Rows from block 3 of the audio encoder of a small contrastive audio-text model, named by matrix and row number. Rows with one number within an expert belong to one neuron, the router's apart. Each number is 128 + 32 x the weight over its row's rms, rounded and kept within 0 to 255. All counts start at 0. After the name is the row's rms in percent of the matrix's.
Before each expert's rows are labels from the 100 clips, of 14848, where the router gives the expert most weight on average: "responds to" is what is common among them; "loudest" is the band of the loudest frequency at the time of the peak. Only what is clearly more common there than usual is listed. The data: short read English sentences (LibriTTS-R).
# router: router (encoder.blocks.3.mlp.router.weight, 8x192), inputs 0-95
# up: expert up (encoder.blocks.3.mlp.up, 8x96x192), inputs 0-95
# down: expert down (encoder.blocks.3.mlp.down, 8x192x96, transposed), outputs 0-95

# expert 5
responds to: the word "she"
loudest: 2000 to 4000 Hz
router.5 098 [169 104 180 115 214 170  69 129 158  84  76  93 109 142  92 104 142 185 170 100 141 174 180 131 102 154 145  91 126 131 161  83  95 115 181 134 158  91 142 135  99 115 120  84 125  74 166 105 135 132 118 168  90 137 131 110 129 139 191 119  89 129 141 112 125  90 107 107 160 148 106 118 184 118 137 145 166 121 152 123 136 125 107  46 158 174 130 136 127 142 186 154  77 134 154 113]
up.0 087 [134  72 120 138  83 113 150 159 109 159 143 152 157 116 141 170 124 115  50 147 181 115 108 159 174 158 151 149 188 140 132 112  78 105 102 116 138 137 166 119 205 148 109 134 136 140 111 151 182 158 130 148 160 131 132 171 117 109 141 163 126 127 101 161  66 114 140 159 131 107 127 165 125 101 122 163 117 120  94 115 123 129 186 125 145 138 121 114 175 139  83 110 132 155 158 173]
down.0 095 [118 141 121 143  84 149 126 108 119 174 118 150 112  96 152 118 163 105 102 175 148 192  68 123  96 185 171 133  53 127 180 169 133 132  72 145 184  92 124 169 156 156 131 154 106 153 163 130 185 103 120 115  82 125  58 164 116 128  59 138 109 132 132 109 112 112 165 116  86  95 119 139 131  89 148  98  86 160  84 167 139 175  90 145 151 180  66 128 150 124 125 160 121 148 117 156]
up.1 100 [147 137 111 135 107  90  95 104 137  72 141 160  97  65 168 140 208 105 105 161  98 108 130 165 123  77 106 117 150 190 111 117 153 119 139 120 139 159 129  98 141  82 174 115 160 145 154 121  98 136 156 126  95 125 102 178  71 145 121 175 110  82 111 126 138 131 196 109 169 138 187  76 156 123 130 125  98 129  80 136 102 170  97 147  89 125 185 142 136 135 129 119  70 110 135 147]
down.1 089 [140 142 132 124 125 115 156 128 123 164  98  90 131 151  31  78 135 114 123 195 107 134  86 105 100 117 100 119 161 159 173 160 159  93 139 180  88  90 133 144 136 100 117 156 129 147  96 140 139  99 123  87 157 154 118  84 164 125 101 137 127 108 143 150 181 179 125  40 108 102 163 104 121 167 126 207  76 128 103 105 174 140 173 111  86 142 129 111 129 128  79 133 115 102  78 112]
up.2 116 [101 163 129 167 111 136 163 117 110 109 130 112  36  77 142 152 179 141 104 163  74 133 132 161  91  48 143 149 126  83 121 150 192 126 102 152 159 111  71  92 131 150 134  68 152 159 207  93 119 105 106  89 137 166 110 146 149 150 146 154 113  55 169 140 155  44 160 100 170 154 159  59 135 104 148  99 122 139 119 135 116 109 142 123  47 126 198 162 142 146 139 121  61 124 149 156]
down.2 118 [169  70 124 119 181 175 102 184 133  83  89 165 115 107 131 109 101 155 153 128 136  79 149 167 172 127  96  94  64 166 179  80 127 120 130 144 114  69 139 112 112 152 105 167 116 113  78 121  92 159  83 143  95 102 165  60 120 127 156 115 119 117 132 110 170 134 128  97 119  89 119 181 167 158 180 122 138  94 144  87 142 135 150  99 174  85 161  60 100 101 198  98 176 127 120 120]
up.3 094 [ 94  98 154  92 126  62 139  92 137 146 113 128  83 125 177 157 128  77  63 174 157 118 129 173 119  64 140  85 157 104 168 138 113 134 104  56 134 135 133 168 117 129 127 142  93 148 103 117 151  95 148 148 166 101 167  79  77 103  94 107  96 130 137 141  68  98 134 190 115 126 147 124 115 124 100 127 101 174  98 157 135 159 119 120 127 155 149  76 187 131  72 124  83 127 138 101]
down.3 092 [152 111 115 146  67 167 148 161 133 142 138 165  88 153 109  97 143  81 106 188 127 124 144  88  68  53 181  89  68 118 147 151 154 157 133 125 146 100 133 184 165 123 105 103 123 108 118 114  77 101 113 127 147 130 112 127  94 146  78 132 131  40 105 139 130 136 117  98 139 138 142 136 235 107 156 125 137 137  84 138 121 105 139 119  75  76 140 109 135 155 120 159  89 104 132 138]
up.4 090 [ 92 183 146  84 100 121 132  96 128 160 147 140  38  57 156 143 119  89  73 191  97  91 111 174 110  84 102 153 125  91 130  98 129 125 181 116 159  73 162 118  99 124 161 100 122 113 136 113 129 170 124  97 134 116 113 107  99 142 112 163 149 133 130 126  97 134 162 106 109 152 193 135  96 149  99 112  75 167 108 144 101 131 108 205  77  77 164  90 128 151  88 128  55 150 159 143]
down.4 078 [114  99 197 122 103  90 141 111  89 108  97 138  91 132 141 121 161 137  95 133 115 172 129  93 166 152  97 114 170 160  81 154 133 111  73 152 142  86 115 156  77 121  95 114 121 101  96  75 164 136 129 155 179 178 156  81  85 165 177 125 162 114 111 185 131  80 140 141 144 133 142 126  75 129 103 149  82 105  74 111 157 128 103  86 125 188 164 165 109 112  63 131  70 102 150 165]
up.5 099 [138 111 113 117 213 120 136 134 169 140  98 158  40 110 130 110 130 108 164 148 172 116 113 130 102  64 126 139 145  86 109 153 112 114 146 220  69  78 133 207 139 125 158 130 114 104 135 137 135 155 140 107  83 119 137 156 113 163 150 106 129 162  58 183  80 116 174 130  92 125 161  90 127 140  87 199 147 183 116 106  74  32 145 150 107 124  86 159 175 169 137 120 107 139 122 171]
down.5 092 [137 192  64  93  87 101 152  89 136 118 147 171 136 152 109 182 148 119 133 129 118 151  91  92  97 143 190  94 152 114 154 123  75 113 152 103 157 137 110 127 115 155  88 180  86 113  87 149 182 136 125 119 145 178 109 150 124 125 103 138 145 144 146 156 107  90 188 103 118 130 117 138 102  89 114 115 120  95  90 124 147 123  83 100 167 155 114 123 122 155 117  88 143 120 116 126]
up.6 099 [123  82 135 125 106 120 156 131 190 123 111 120  90  92 129 125 124 100  89 139 166 119 160 110 141 168 107 109 188 105  88  53 115 134 156 155 108  79 166 137 186 118 150 135 106 137 153 149 135 157 143 160 139 143 147 174  66 114 135 101 112 127  60 152  35 149 178 165  98 105 128  92 159 148 120 197 107 109 102 123 103 117 149 117 119 116 129 163 144 157 120  80  73 137 165 136]
down.6 110 [102 167 137  81 112  41 146 119 169 119  81 164 165 117 133 105  91 115 159 107 146 189  59 100 135 165 182 139 151 156 136 146 133 120  62 138 161 150 126 103 119 171 106  76 121 149 196 116 204 151 145 131 177 123 128 207  96 176  78 119 126 145 138 134  98 156 175 123  93 149 115 107  82 124 101  80 106 109 121 117 121 148 115  89 146 202  97 150 155 160  91 132 107 142 160 166]
up.7 115 [183  94 136 149 170 121  37 130 137 129 142 126  94 139 126 119 165 147  95 156 136  99 117 142 164  93  99  97 130 133 121 135 102 107 126 132  57 185 184 172 144 108 145  78 104  84  73 148 113 135 154 137  88  50 152  93 109  89 169 164 142 170 121  95 136 150 139 171 142 104 124 149 145 169 153 150 111 110  96  58 124 129 186 159 181 112 126 169  81  73 119 160 122  95  95 102]
down.7 124 [123 133 126 197 113 191 122 180 145  68  66 124 121 115 109  91 157 186 130 110 196 185 178 147 215 121  71 161 105 155 150 109 153 163 125 111 135 121 111 150 149 120 104 141 144 108 135 156  52 138 146 162 146 169 159  65 172 148 140  99  89 107 122 111 127  73 118  78 122 100 150 108 173 127 183 163 127 101 107  99 152 118 113  73 113  97 157 130 129 150 130  74 116 132  70  84]

# expert 3
responds to: the word "you"
loudest: 250 to 500 Hz
router.3 097 [ 76 105  98 117 125 103 129 156 148 146  96 173 140  81 133  86 156  96  90 118 104 125 117  96 122 134 152 179 123 153 190 135 205 148 121 125 103  87 152 124 173 139 112 196  92 190 179  84 162 112 143 123 173 122 141 165 160 162 101 152  87 119 163 170 127 146 152  75  99 111 121  79 152 135  99 149  68 150 126 122 165 160 128  90 185 131 118 205 183 160  80 154 125 132 201 112]
up.0 116 [131 123 113 126 198 116  98 133 155 113 149 141  89 128 101 152 123 108  88  94 148 106 125 132 123 107 130 100 128  55 156 120  96 137 178 116 103 151 184  91 118 132 184 134  76 120 106 161 148 161  84 168  49 133  83 132 129 111 138 108 175 167 177 125 114 170 162 127  96 122 113 144 102 147 131 132 143 205 118 129  98 104 147 116 156 113  83 135  98 133 134 156  65 112 136 202]
down.0 100 [113  93 105 100 139 149  84 101 106 149 135  74 136 144 112  91 119 144 120  81 129 132 144 133 100 160 111 104 136 162 124 133  81 123 135  86 167 200  32  90 104  72 145 143 169 140 102 138 160 102 157 125 150 123 168 192  79 116 108 191  74 144  84 103 174 155  76 155 137 114  83 142 122  85 114 145  83 111  96 148 161 127 113 121 143  90 114 137 102 120 156 120 162 137 127 117]
up.1 090 [114 104 154 147 117  64 150 123 142 122  93 155 125 146 120 124 128 151  96 156 121 136 127 120 179 151 134 135 133  66 148 203 129  95 107 172 104 169 134 112 137 139 172 128 185 125 135  86 148  79 109 139  94  85  90 116 122 120  91 104 138 187 153 144 126 165 132 151  78 145 188 111  74 128 134  88  90 139  83 155 134 142 119  86 110 146  96 116 206 103  77 200 120 133 122 136]
down.1 097 [122 128 137 121 140 109  95 147 131 152 129 106 154 159  62 162 173 107 103 126 143 104 165 108 131 116 119 139  82 144 119 126 150 154 122 109  76  84 183 112 156  93  89 119 108 145 161 110 174 160  75 145  95 156  97  73  88 168 152 162 116 119 122 133 150  93  89 163 112 125 142 101 105 129 103 131 158 114 174 129 120 163 109 106 158  99 100 116  76 107 112  58 135 110 148 136]
up.2 092 [171 110 183 127  98  68 125 115  76 124 117 147 103  75  94 150 158 128 109  98 132 144  89 101 153 182 115 118 153  76 134 120  63 115  74 148 128  83 110  77 145 146 135 144 104 142 187 125 128 116 174 110 116 138  83 161 115 145 136 102  98  79 138 156 112 147 154 162 196 140 116 154 108 134 103 153  66 135 126 111 102 141 171  79 105 106 127 170 125  90  81 145 130 149 103 134]
down.2 104 [172 131 139  93 124 148 102 116 109  89 147  77 206 115 162  95 104 114 124 147 120 123 152 132 109 166  86 117 105 186 159 126 138 128 152 123  66 154  83 152  79 117 116 153 106  98 158 137 185 116 116 108 156 144 107  87 164 131 157 201 224 174 124 117 142 174  83  60 145 126 101 118 126 135 141 126 157 140 130 148  95 145 112 116 103 142 130 121 130  93 145  94 140  93 145 141]
up.3 106 [164 118  83  63 107  97 117 134 121 153 120  90 172 178  75 102 137 138 152 117 188 161 127  90 106 120 120 130 131 218 161 137 119 129 110  83 137 140  97 171 166 103  78 175 107 123 106  72 165  93 101 147 114 129 157  79 171 154  85 162 109 180 127 111 136 143 118 125 112 121 101 121 111 120  89 110 115 109 105 138 123 111  95 127 132  96 178 118 112 124 132 129 150  97 139  94]
down.3 102 [ 66 144 189 117  96 128 127 105 139 165 116 111  72 114 137 108 140  86 153 106 103 116 168  88 167 153  98 167 110  42 113 144 135 125 221 112 146  92 127 169 110  98 139 138 125 138 120 195  98 141 169 121 134 112 196 155 187 183 105  42 157 157 103 105 134 101 115 111 140 185 131 151 124 161 139 130 112  84 177 132 126 138 135 110 111  72 151  92 141 116 143  78 151 114  85  88]
up.4 090 [121 107 162 173 120  88 132 165 118 150 142 158 141  79 183 124 125  79 111 154 172 153 109 167 154 111 114 139 121 134 153  81 178 126 127 139  79  90 160 137 127 195 114 225 140  88 176  85  99 116 196  84 134 113 120 111 169 117 153 150 135 116  81 185 105 122 124 122 120  88 132 128 110 132 117 117  85 202 125  84 107 127 179  85 131 162 163 106 153 146  88 143 116 133 141 107]
down.4 092 [152 135 123 129 129 153  83 180  85 122 130 209 172 121  78 135 138 127  93 143 127 110 130 112 184 148 120 148  72 110 116  69 151  76 197 131 145 188 156  99 171 115 104 123 144  99 104 141  69 132 127 148 122 131  86 125 163  87 136 148 136 145 165 125 154 156 132 121 119 119 109 123 174  99 146  85 222  92 155  95 143  89 118 131 159  90  84 111 143  89 167 117 142 132  94 130]
up.5 112 [ 53  79 105 159 160 164 133 138 122 107 168 140  84 123 137 146 140 165 146 137 106  78 182 131 127 109 114 198  91 153 100 169 166 126  96  93 105 143 150  95 138 154 147  66 149 118 122  63  38  56 132  55 166 166 137 128 135 122 113 170 144  86 110 143 162  80 103  62 122 139  73 138 129 125 163 136 100 121 122  90 119 124 111 146 181 146 118 141 177 142  48 154 118 114 157  80]
down.5 103 [100 150 139 128 124  87  79  75  73 125 121 132 119  91 127 104  79 101 165 156  98 165  85 140  68 138 150  96 124 157  70 127  94 119 121 131 146 144 171 142 127 106 139 109 165 148 177 102 143 112 187 134 143 120 113 178 137  48  86 190 132  88 145  83 127 109 164 140  97 148  66 170 122 161  30  70 118 106 117 128 141 169 106 132 131 156  75 132  45 103 121 178  93  96 130 118]
up.6 103 [115 142 152  32 101  66 125 108 161 166 165 141 129 158 172  93  93 131 101  84  84 104  82 153 175 161  93  99  86 114 167 131  87 145 153 124 142 140 139  50 141 125 179 107  72 111  56 213 141 129 116 114 170 125 106 115 158 101 117 110 158 176 201 131  74 187 141 140  88 137 129 107  73 156 112 183  97 132  59 146 160 138 135 164 107 126 163 114 139 142 162 105 127 125 137 163]
down.6 104 [157 110 109 109 110 104 130 142  98 116  83 121 109 104 128 207 108 107 130 102 222 112 164 115 169 135  66 160 172  84 115 136 113 207 101  76 106 104 130 160 139  98 117 110 139 138  96 113 145  76 114 160 114 170 107 108 160 110 165 100 150 151  55 182  96 147  86  96  94 138 152  83 126 127 169 147 106  54 135 167 130 185  99 110 120 209 123 135 121  98 113  83  54  93 149 158]
up.7 103 [125 182 100 128 174 148 107 118 219  60 152 105  73 115 135 125 130 130 150 130 126 119 165 139 138  85 137 149 166  90  84 109 117 154 129 140 112  86 117  91  99 104 113  94 167 163 131  88  86 147 135 153 120 160 141 155 113 106 145  87 151 120 154 147 111  83 115 128 121 150 108 100 136 101 170 130  87  64 149 100 148 111 107 160  66  83 179 166 100 128 152 110 124 122 139 125]
down.7 108 [156 171 139  86 116 112 185 147 151 126 145 131  78 167  93  75 159 153 151 159 137 142 133 183 120 141 130 102 168 134  99 136  91 146  79  93 193 127 149 118 133 104 193 107 140 162 111 180 113 182 159 157 103 121 194 118 144 155 104 150 141  68 107 144 114 129  79 132 152 128  97 140 122  92 120 177  68 109 152 186 123 153  98 146  90 127 124 127  54 192 150  90 167 141 136 155]

# expert 6
responds to: the word "i"
loudest: 250 to 500 Hz
router.6 109 [112 121 125 147 114 126 132 121  86 144 229 199 166  80 179 192 133  81  75 119 181 117  99  91 163 205 173 139 129 140 157 110 133 133  65 133  89 102 113 144 139 147 105 110 103 139 162 103 128 105 111  77 165 128 140 200 136 157 115 187 103 142 141 122 135 162 117 139 148 126 128 210 160 116 141 131 134 198  87 158 138 193 158 142 123 148  82 117 159 150  64 118 134 136 162 120]
up.0 088 [176 120  81 174 151 180 170 120 122  97 153 107  29  78 115 108 114 158  73 117 150 127 149  93 109 113 112 171 144  27 123 143 134 166 175 170 139 108 121  93 111 114  47  98 117 153 139 119  77 124  97 124  89 139 125 125  39 130 179 149 141  97  79 107 130 115 120  95 146 132 160 188 202  99 181 116 192 125  97 133 103 139 109 142  41 152 145  83 156 127 143  92 115  94  77 108]
down.0 101 [144 154 163 117 102  97 114  57 133 154 119 153 122  85 111 112 150 144 137 144 148 119  76 118 128 149 162 130 102 191 104 104 147 151  88  89 155 106  77  72 160  82  60 105 106 107  81 154 184 135 153 104 119 174 100 148 136 118 123 115 106 122 140  83  98 127  93 165 128  76  61 128 117 128  78 125  94  94 125  83  77 199 185 162  92 112  73 131 118 135 103 157 136 173 110 123]
up.1 092 [134 102 129 130 155  78 113 152 180  95 166 182  76  89 133 149 139 169 118  77 186 138 141 112 147 118 114 141  84 116 131 117 113  72  79 158 141 146  80 118 161 164 164 141 145 102  85 157 104 148 156 115 122 107 156 142 110 103 182 112  52 137  84  95  74 109 100 114 131 128  76 170 121 155 173 170 134  98 124 131  87  74 164  80  83 156 123 117 143 141 131 128 105 122  99 124]
down.1 106 [ 74  97 119 118 150  71 100 115 135 124 126 139 139 132 162  81 147  98 118 148 164  91 140  99 116 134  38  94 124 116 112 121 103 141 153  72 146 209 146 121  82 189 113 142 109 107  96 109  74  78 154  97 106 116 115 101 113 106 124  93 172 112  64 121  78 125  68 160 105 149 134 132 117 169  82 114  99 176 134  94 107 125 104 136  87 100 134  80 116 122 198 114  94 123 138 108]
up.2 097 [ 98 146 145 125 145  65 123 114 149 135 172 101 120 115 166 173  92 137 150 112 129 150 135 162 170 116 102 149 135  68 128 163 111 169 157  95 138 149  84 109 138 145 172 122 130 142 153 149 111 138 133 146 140 163 136  97  99 161 183  89 119 172 103 166 138 104 126  35 133 125  97 103  78  82 136  50 105 129  87 156 138 135 142 101 110  73 102 103 167 118 152  86  98 116 115 141]
down.2 095 [148  96 122 121 129  95 178 131 115 105  95 129 167 149 144 129 112 171 118 124 107  92 126 151 169 135  95 135 119 124 125 119 144 225 187 137 114 100 163  92 177 126 128 140 168 119 168 161  84 103 164 161 133 164  83 137 201 177 142 106  89 117  92 162 141 134 117  50 129 163 115 133 134 124 116  86 109 105 133 166 167 146  79 149 115 172 185 127 163 165 104  91  94 133  92  85]
up.3 105 [ 74 119 192  81 101 137 114  77 108 138 153  93 153 190  82 186  60 138 195 146 108 133 107 104 112 123 146 111 133 124 103  69 135 135 128 150 124 135 106 190 140 104  76 113 114  91 124 120 132 149  84 110 162 101 113 110 123 121 155  85 133 153 160 123 157 136 132 146 133 109  97 137  85 145 179  79 155 145 107 127 136 178  90  87 113 150 144  94 110 173 179 127 162 151  98 104]
down.3 099 [135 186 100 151 138 180  99 146 106 110 151 132 129 103 118  96  83 123 119 141 145 128 130 181 144 183 135 122 104 157 159 165 182 107 131 131 211  99 124 172 105  80 112 117 149 149 117 153 110 154 123 125 108  76 129 153  88 120 114 122 110  93 157  95 125  72  94  97 133 116  88 139 138 179 173 132 132 108 131 155 116 108 122 168 169  64 142 169 129 138 150  73 204  96 144  99]
up.4 131 [ 88 132 174  96 120  86  94 107 185 154 168 108 174 203  76 189  74 105 131 109  90  77 105  93 102 123 140  82 112 157  72 121 150 117 127 134  91 136 128 121  91 105 100  61 114 114  87  86  97 171 127  91 112 132  99 138 124 116 115  93 127 192 157 142 136 127 187 145 107  90 120 187 117 139 166  58 115 119  52 110 121 145 143 136 156 100  77 142 122 110 106 148 148 153 130 127]
down.4 128 [145 118 138  82 124 133 130 123 157 158 129 109 162 132  87 158 126 106 187 117 137 193  46 121  85 152 179 118  73 182 153 138 149 104 100 107 174 162  94 124 181  89  95 120  97 104 133 102 142  67 144  64 182 140 138 148  86  77  94 163 106  63 128 105 164 142 122 172  69 138 122 141  77 115 149 118 126 126  66 130 158 144 122  96 147 131 126 169 123 168 103 111 186 131 120 113]
up.5 095 [121 102 150 137 163 152  99  85 116  88 152 161 106  86 187 116 112 129 136 167 110  98 151  87 134 165 162 118  92 151 134 151 122 147 110  99  83 174 131 106 141 105 149 117 140  88 115 136  79 119 128  65 101 121 103 134 104 110 143 171  75 148  97 124 113 125  90 119  87 119  93 117 130 114 131 146 106 126 153  74 101  82 207 125 109 163  85 131 122 119 115 109  86 107 114 129]
down.5 105 [105 109 144 157 149 134 106 102 142 133 107 126 181  65 119  93 170 136 104 175 149  58 160 123 108 118 156 119  80 139 118 130 158 115 136  84 157 167 123  94  37 140 129 137 147 132 102  97  97 115 149 105  88 107 152 101 125 104 101 141 125  80 106 141 152 110  98 136  39  91 162 172  73 115  86 118 117  95 118 117 128  94 120 204 139 133 122  73 106 159 116  95 113  97 105 108]
up.6 110 [164 154 103 133 104 146 152  95  98 119 118 116 171 110 142 134 147  73 114  76  98 161  54 122 113 117 188 158 115 122 120  79 145 129  66 179 120 133 164 169 178 152  89 115  47 138 177 108 184  83 137  98 128  98 133 193 168 121  58 135 142 122 110 120 114 146 140 181 159  86 133 155  77 115  39 126 133 129 123 114 107 137 153 130 155 170  91 177 188 113  50 181 119 149 135 115]
down.6 108 [125 128 126 160 143 146  70 139 104  49  82 123 165 105  65 154 116 188 161 112 144 119 163 116 157 163 129  97  52 158 121 112 103 151 185  81 118 172  68 151 124 105 135 105 140 101 113  61  75 155 112 176 114 153 148 107 155 129 147 157 115 160 151 145 157 102 112 136 178 119  88 129 202  93 167 103 181 113 142 110 144 132 105  72  81 125 149 148 116  93 193 109 120 161 115 152]
up.7 100 [ 92 121 157 141 139 136 109 124  82  66 174 160 113  93 140 121  78 174 146  82 164 110  84 112 114 122 112 155  92 114 111 172  98 110 139 160 140 147 130 118 140 114 191 126 134  92  77 145  60 103 107  77  88  43 130 151 137 115 193  99  48 152 115 106 106 137 138 102 119 105  87 139 115 136 146 153 114 106 131  70 121  85 120 110  93 137  53 148 123 104 109 100 136 123  89 116]
down.7 109 [110 147 172 127 184  51 104 130 177 105 153 161 117 163 184 130 169 102 121 125 178  96 135 148  73 110  84  84 121 177 158 209 157 133 146  89 111 125 154  64 120 131 148 111 148 104  99 123 156 155 163 158 122 140 201 103  95 124 146 150 159  91 134 149  96  86  80 100  84 169 129 162 149 145  74 138 105 139 114  95 127 143 155 142 110 128 127  31 105 144  95 145 108  84 145 119]

# expert 4
responds to: the word "is"
loudest: 4000 to 8000 Hz
router.4 108 [130 198 142 168 159 156 101 116 155 149 147  62 101 122 143 156 118 169 132  91  48 131 124 115 184  87 111 129 114 162 138 158 123  94 178 141 122 236 136  75  82 124 167 192 182  95 118 124 136 140 157 120  72 108  81 136 123 132 196 133 133 140  98  97 134 105 140 150 140 169 161 162 135  67 187  57 164  89 175 115 142 150 152 106 115 101  86  98  80 142 176 163 140 145  68 158]
up.0 100 [132  85 143  97 162 142  53 132 111  88  82  62 134 140  67 111  43 145 192 102 151 135 159  93 109 135  67 117 119 102 136 110 118 145 144 160  95 154 110  96 118 103  96 185 125 104 132 149 172 149  86 133  91 117  95  30 163 135 151 107 172 170 105 119 194 162 162  81 168 142 131 131 155  99 149  97 131 113 150 141 123  71 123  86 106 172 159  38  52 106 159 143 106  96 134 159]
down.0 107 [104 137 102 139 115 107 129  96 109 195 137 131 160 180 136 139 221 107 122 200 124 147 150 147 134 111 190 137 153 104 106 162 149 175 155 102 119  84 114 142 142 186 141 112 140 144 158 207 148  92 129 121 203 129 143 160 180 144 129 178 174 177 167 184  91 153  96 114  82 145 188 102 107 114 117 150 143 135 144 109 120 149 146  96 101 129 121  94 182 124 136 131 157 167 160  95]
up.1 098 [106 112 153  69 134 131  40 102  90 129 123  97 149 125  83 107  69 153 147  91  69 162 176  69 149  99 117 126 125  93 135 101 103 132 109 158 126 144 114 103 122 123  86 153 117 123 110 114 173 137  66 101 128 122  78 112 160 150 154 119 146 137 114 113 139 143 167 108 109 118 111 132 139  89 135  71 155 155 193  96 144  64 124  44 121  82 124  98 102 148 180 143 139 122 134 133]
down.1 098 [116 146 113 223  97  81 156 133 172 181 135 136 172 159 160 149 131  83  95 132 133 170 109 142 158 114 104 118 138 108 114 166  77 196 151 133 164 130 127 114 144 177 161 142 163 139 105 193 156 124 154 146 144 159  84 159  88 146 120 146 173 121 165 175 107 144 101 150 115 108 184 128 132 138  75 135 112 215 127 147 113 120 155 159 134 101 143 149 173 143 112 106  97 178 148 104]
up.2 115 [168 174  87 123 174 159 128 122 211 199 119 158 138 122 167 148 189 122  54 139 100  90  83 176 159 106 129  87 185 147 114 120  83  97 156 124 136 125 167 143 143 160 194 117 144 109 106 159 111 127 138 167  74  82 127 154 103  82 137 145 148 173 134 113  99 126 192 155 136 156 174 186 123 148 117 161  90 142  73 107 119 190 157 169 162 130 113 147 128  95 120 128 118 130  80 206]
down.2 108 [136  91 157 142 136 114  83 120 131 118 129 135 102 127 101  58 142  83 175 106 173 116 137 119 150 156  65 116 144 171 124 143 126 126 121 134 109 140 159 153 184  94 133 122 102  95  98 141  79 100 153 127 136 105 111  90 134  77  81 130 137 132  91 112  69 182 122 120 104 133 113 114 154 156 123 171  96 144 136  92 124 117 119  90 100  77 171 124  80  96 116 115 156  99 115 109]
up.3 102 [135  59 132 155 108 172 135 127  91  98 148 131  83  81 153 107 115 103  90 181 149  93 115 217 106  94 142 150  90  67 116 134 146 151 101 120 122  72  67 141 133 123  80 100 105 136 161 149 132  96  86 110 166 165 149 152 129  75  92 166  77  82 118 128 123 124  88  53 114 129  99  33 159 126 107 100 136 143 150  98 142 131 119 163 114 170 115 120 139  90 103  68 120 109 184 118]
down.3 091 [176  84 126  96  98  92  86  97 165 155  96 123 101  78 106 141 125 160 125 143 125 113 116 140 146  65 105  69 170 110 162 141 125  93 155 177  55 151 146 121 179 167  61 134  84 109 129 191 155 183  87 202 157 141 153 118  76 110 126  77 102 170 109 162 127  74 132 170 105 108 146 151 112 141  82 149 170 114 113 130 149 138 112 140 158 103 111  54 102 121 149 117 111 145 101  98]
up.4 107 [120 145 124 201 124 121  89 121 132 114 109  96 134 139  99 158 173 158 133 106  38 110 110  93 132  80 180 149 137 162  86 149 182  95 101 176 116 177 111  99 155  91 153 141 188 138 167  57  76 133  71  51  70 152 113 133 108 128 127  80  86  75 157 149 137  65  87 143 101 120  94 107 112 107 151  77 110 114 104 131 122 118 135 136  99 151 150 173 148 151 114 139 136 103 120 117]
down.4 109 [191  86  80 191 117 169  97 204  80  86 101 141 138 135 106  73 110 170 152 131  90  88 119 104 113 143 134 136 149 162 135 164 131 102 142 148  76 122 143 111 172 184 136 111 161  56  71 127 123 115 112 100 105 156 196  79 150 131 163 106 129  97 124 131 175  74  98 144 160  85 155 116 137 166 163  89 180 107 166 121 149 167 187 124 154 111 112 106 136 138 123 113 137 146  92 123]
up.5 111 [122 102  94 143 111 101 156 122  60 169 105 173 143 122 120 147  99 135 120 131 118 118  96  88 126 135 191 187 135  83 152 152 121 156  64 105 118 151  88 173 150 149 126 155 131 155 144 138 133  50 147 121 176 148 128 150  81 145  68 152 106 158  84 167 128 120  97 161 137 120 145 113 159 144 144 111 115 154 126 121 136 139 175 136  86 156  86  93 184 147  56 142 103 114 146 112]
down.5 108 [100 145 102 115 108  78 139 159 182 139 135 162 124 114 148 113 173  88 111 121 120 113 112  93 176 181 177 166 172  82 101 120 126 160  80 150 133 169 122 125 127 134 168 124  74 154 143 106 131 107 100  97 169 122 167 145 166 116  88 165 125 179 149 169  80 125 125 161 170 111 153  82 140 112 116  85  51 118  75  93 105 125 133 192 135 149 156 160 201 134  69 112 109 178 126 118]
up.6 120 [143  68 111  89 152 128  90 115 140 109  98 113 158 139  70 123  88 129 118 127 130 145  99 103 123 128 139 157 171 127  96 137 102 119  97 146 111 142 114 152 167 148  64 115  69 131 162  80 155  66 122 110 126 133 136  77 123 131  91  92  73  89 107 127 101 106  99 114 104  58  58 152 116 229  78 152 116 109 104 122 125  68 144  85 117 175 121 139 136 160 115 143 100  84 141  79]
down.6 105 [104  90 156  89 104 153  67 125  93 140  94 151 166 173 112  96  80 124 140  90 102 132  76  88 117 130 123 145 152  88 176 137 103 142  71 105  90 150 100 202 119 141  96  96  96 110 129 120 175 124  89 122 151 114 145 142 160 112  47 142  77 181 125 146  86 156  95 128 133 105  79  85  79 139 112 109  91 107 120 132 120  92 117 131 149 142 121 121 140  93  95 172 105 111 127  92]
up.7 091 [200 122 111 177 107 122  91 135 120  96 148 179 129 130 156 151 205 114  90 160  79 130 110 125 170 141 144 117 121 155  57  63 127 125 126 191 107 130 162 131 123 128 160 180 111 104 166 164  84 154 181  41 102 107  63 164 135 141 154 186 104 124  92 106 108 116 150 157 111 123 167  88 149 126 167 147 118  72  95  86 149 129 151 183 149 168  66 170 159 102 109 160 109 106 126  91]
down.7 095 [195 168 107 171 143 127 144 181 137 114  90 162 124 120 133 163  73 152 189  84 159 108 139 128 136 192  97 101 157 193 140 189 152 142 117 185  95 144  96  88 137 136 124 110  82 129 156 101 101 162 114 132 143 118 156 141 154 109 161 108 128 160 131 148  93 147 114 147 145 106 132 116 124  95 129 156 152 152 150 105 148 123 127 176 136 159 180 133  87 120 153  86 162  85 104 157]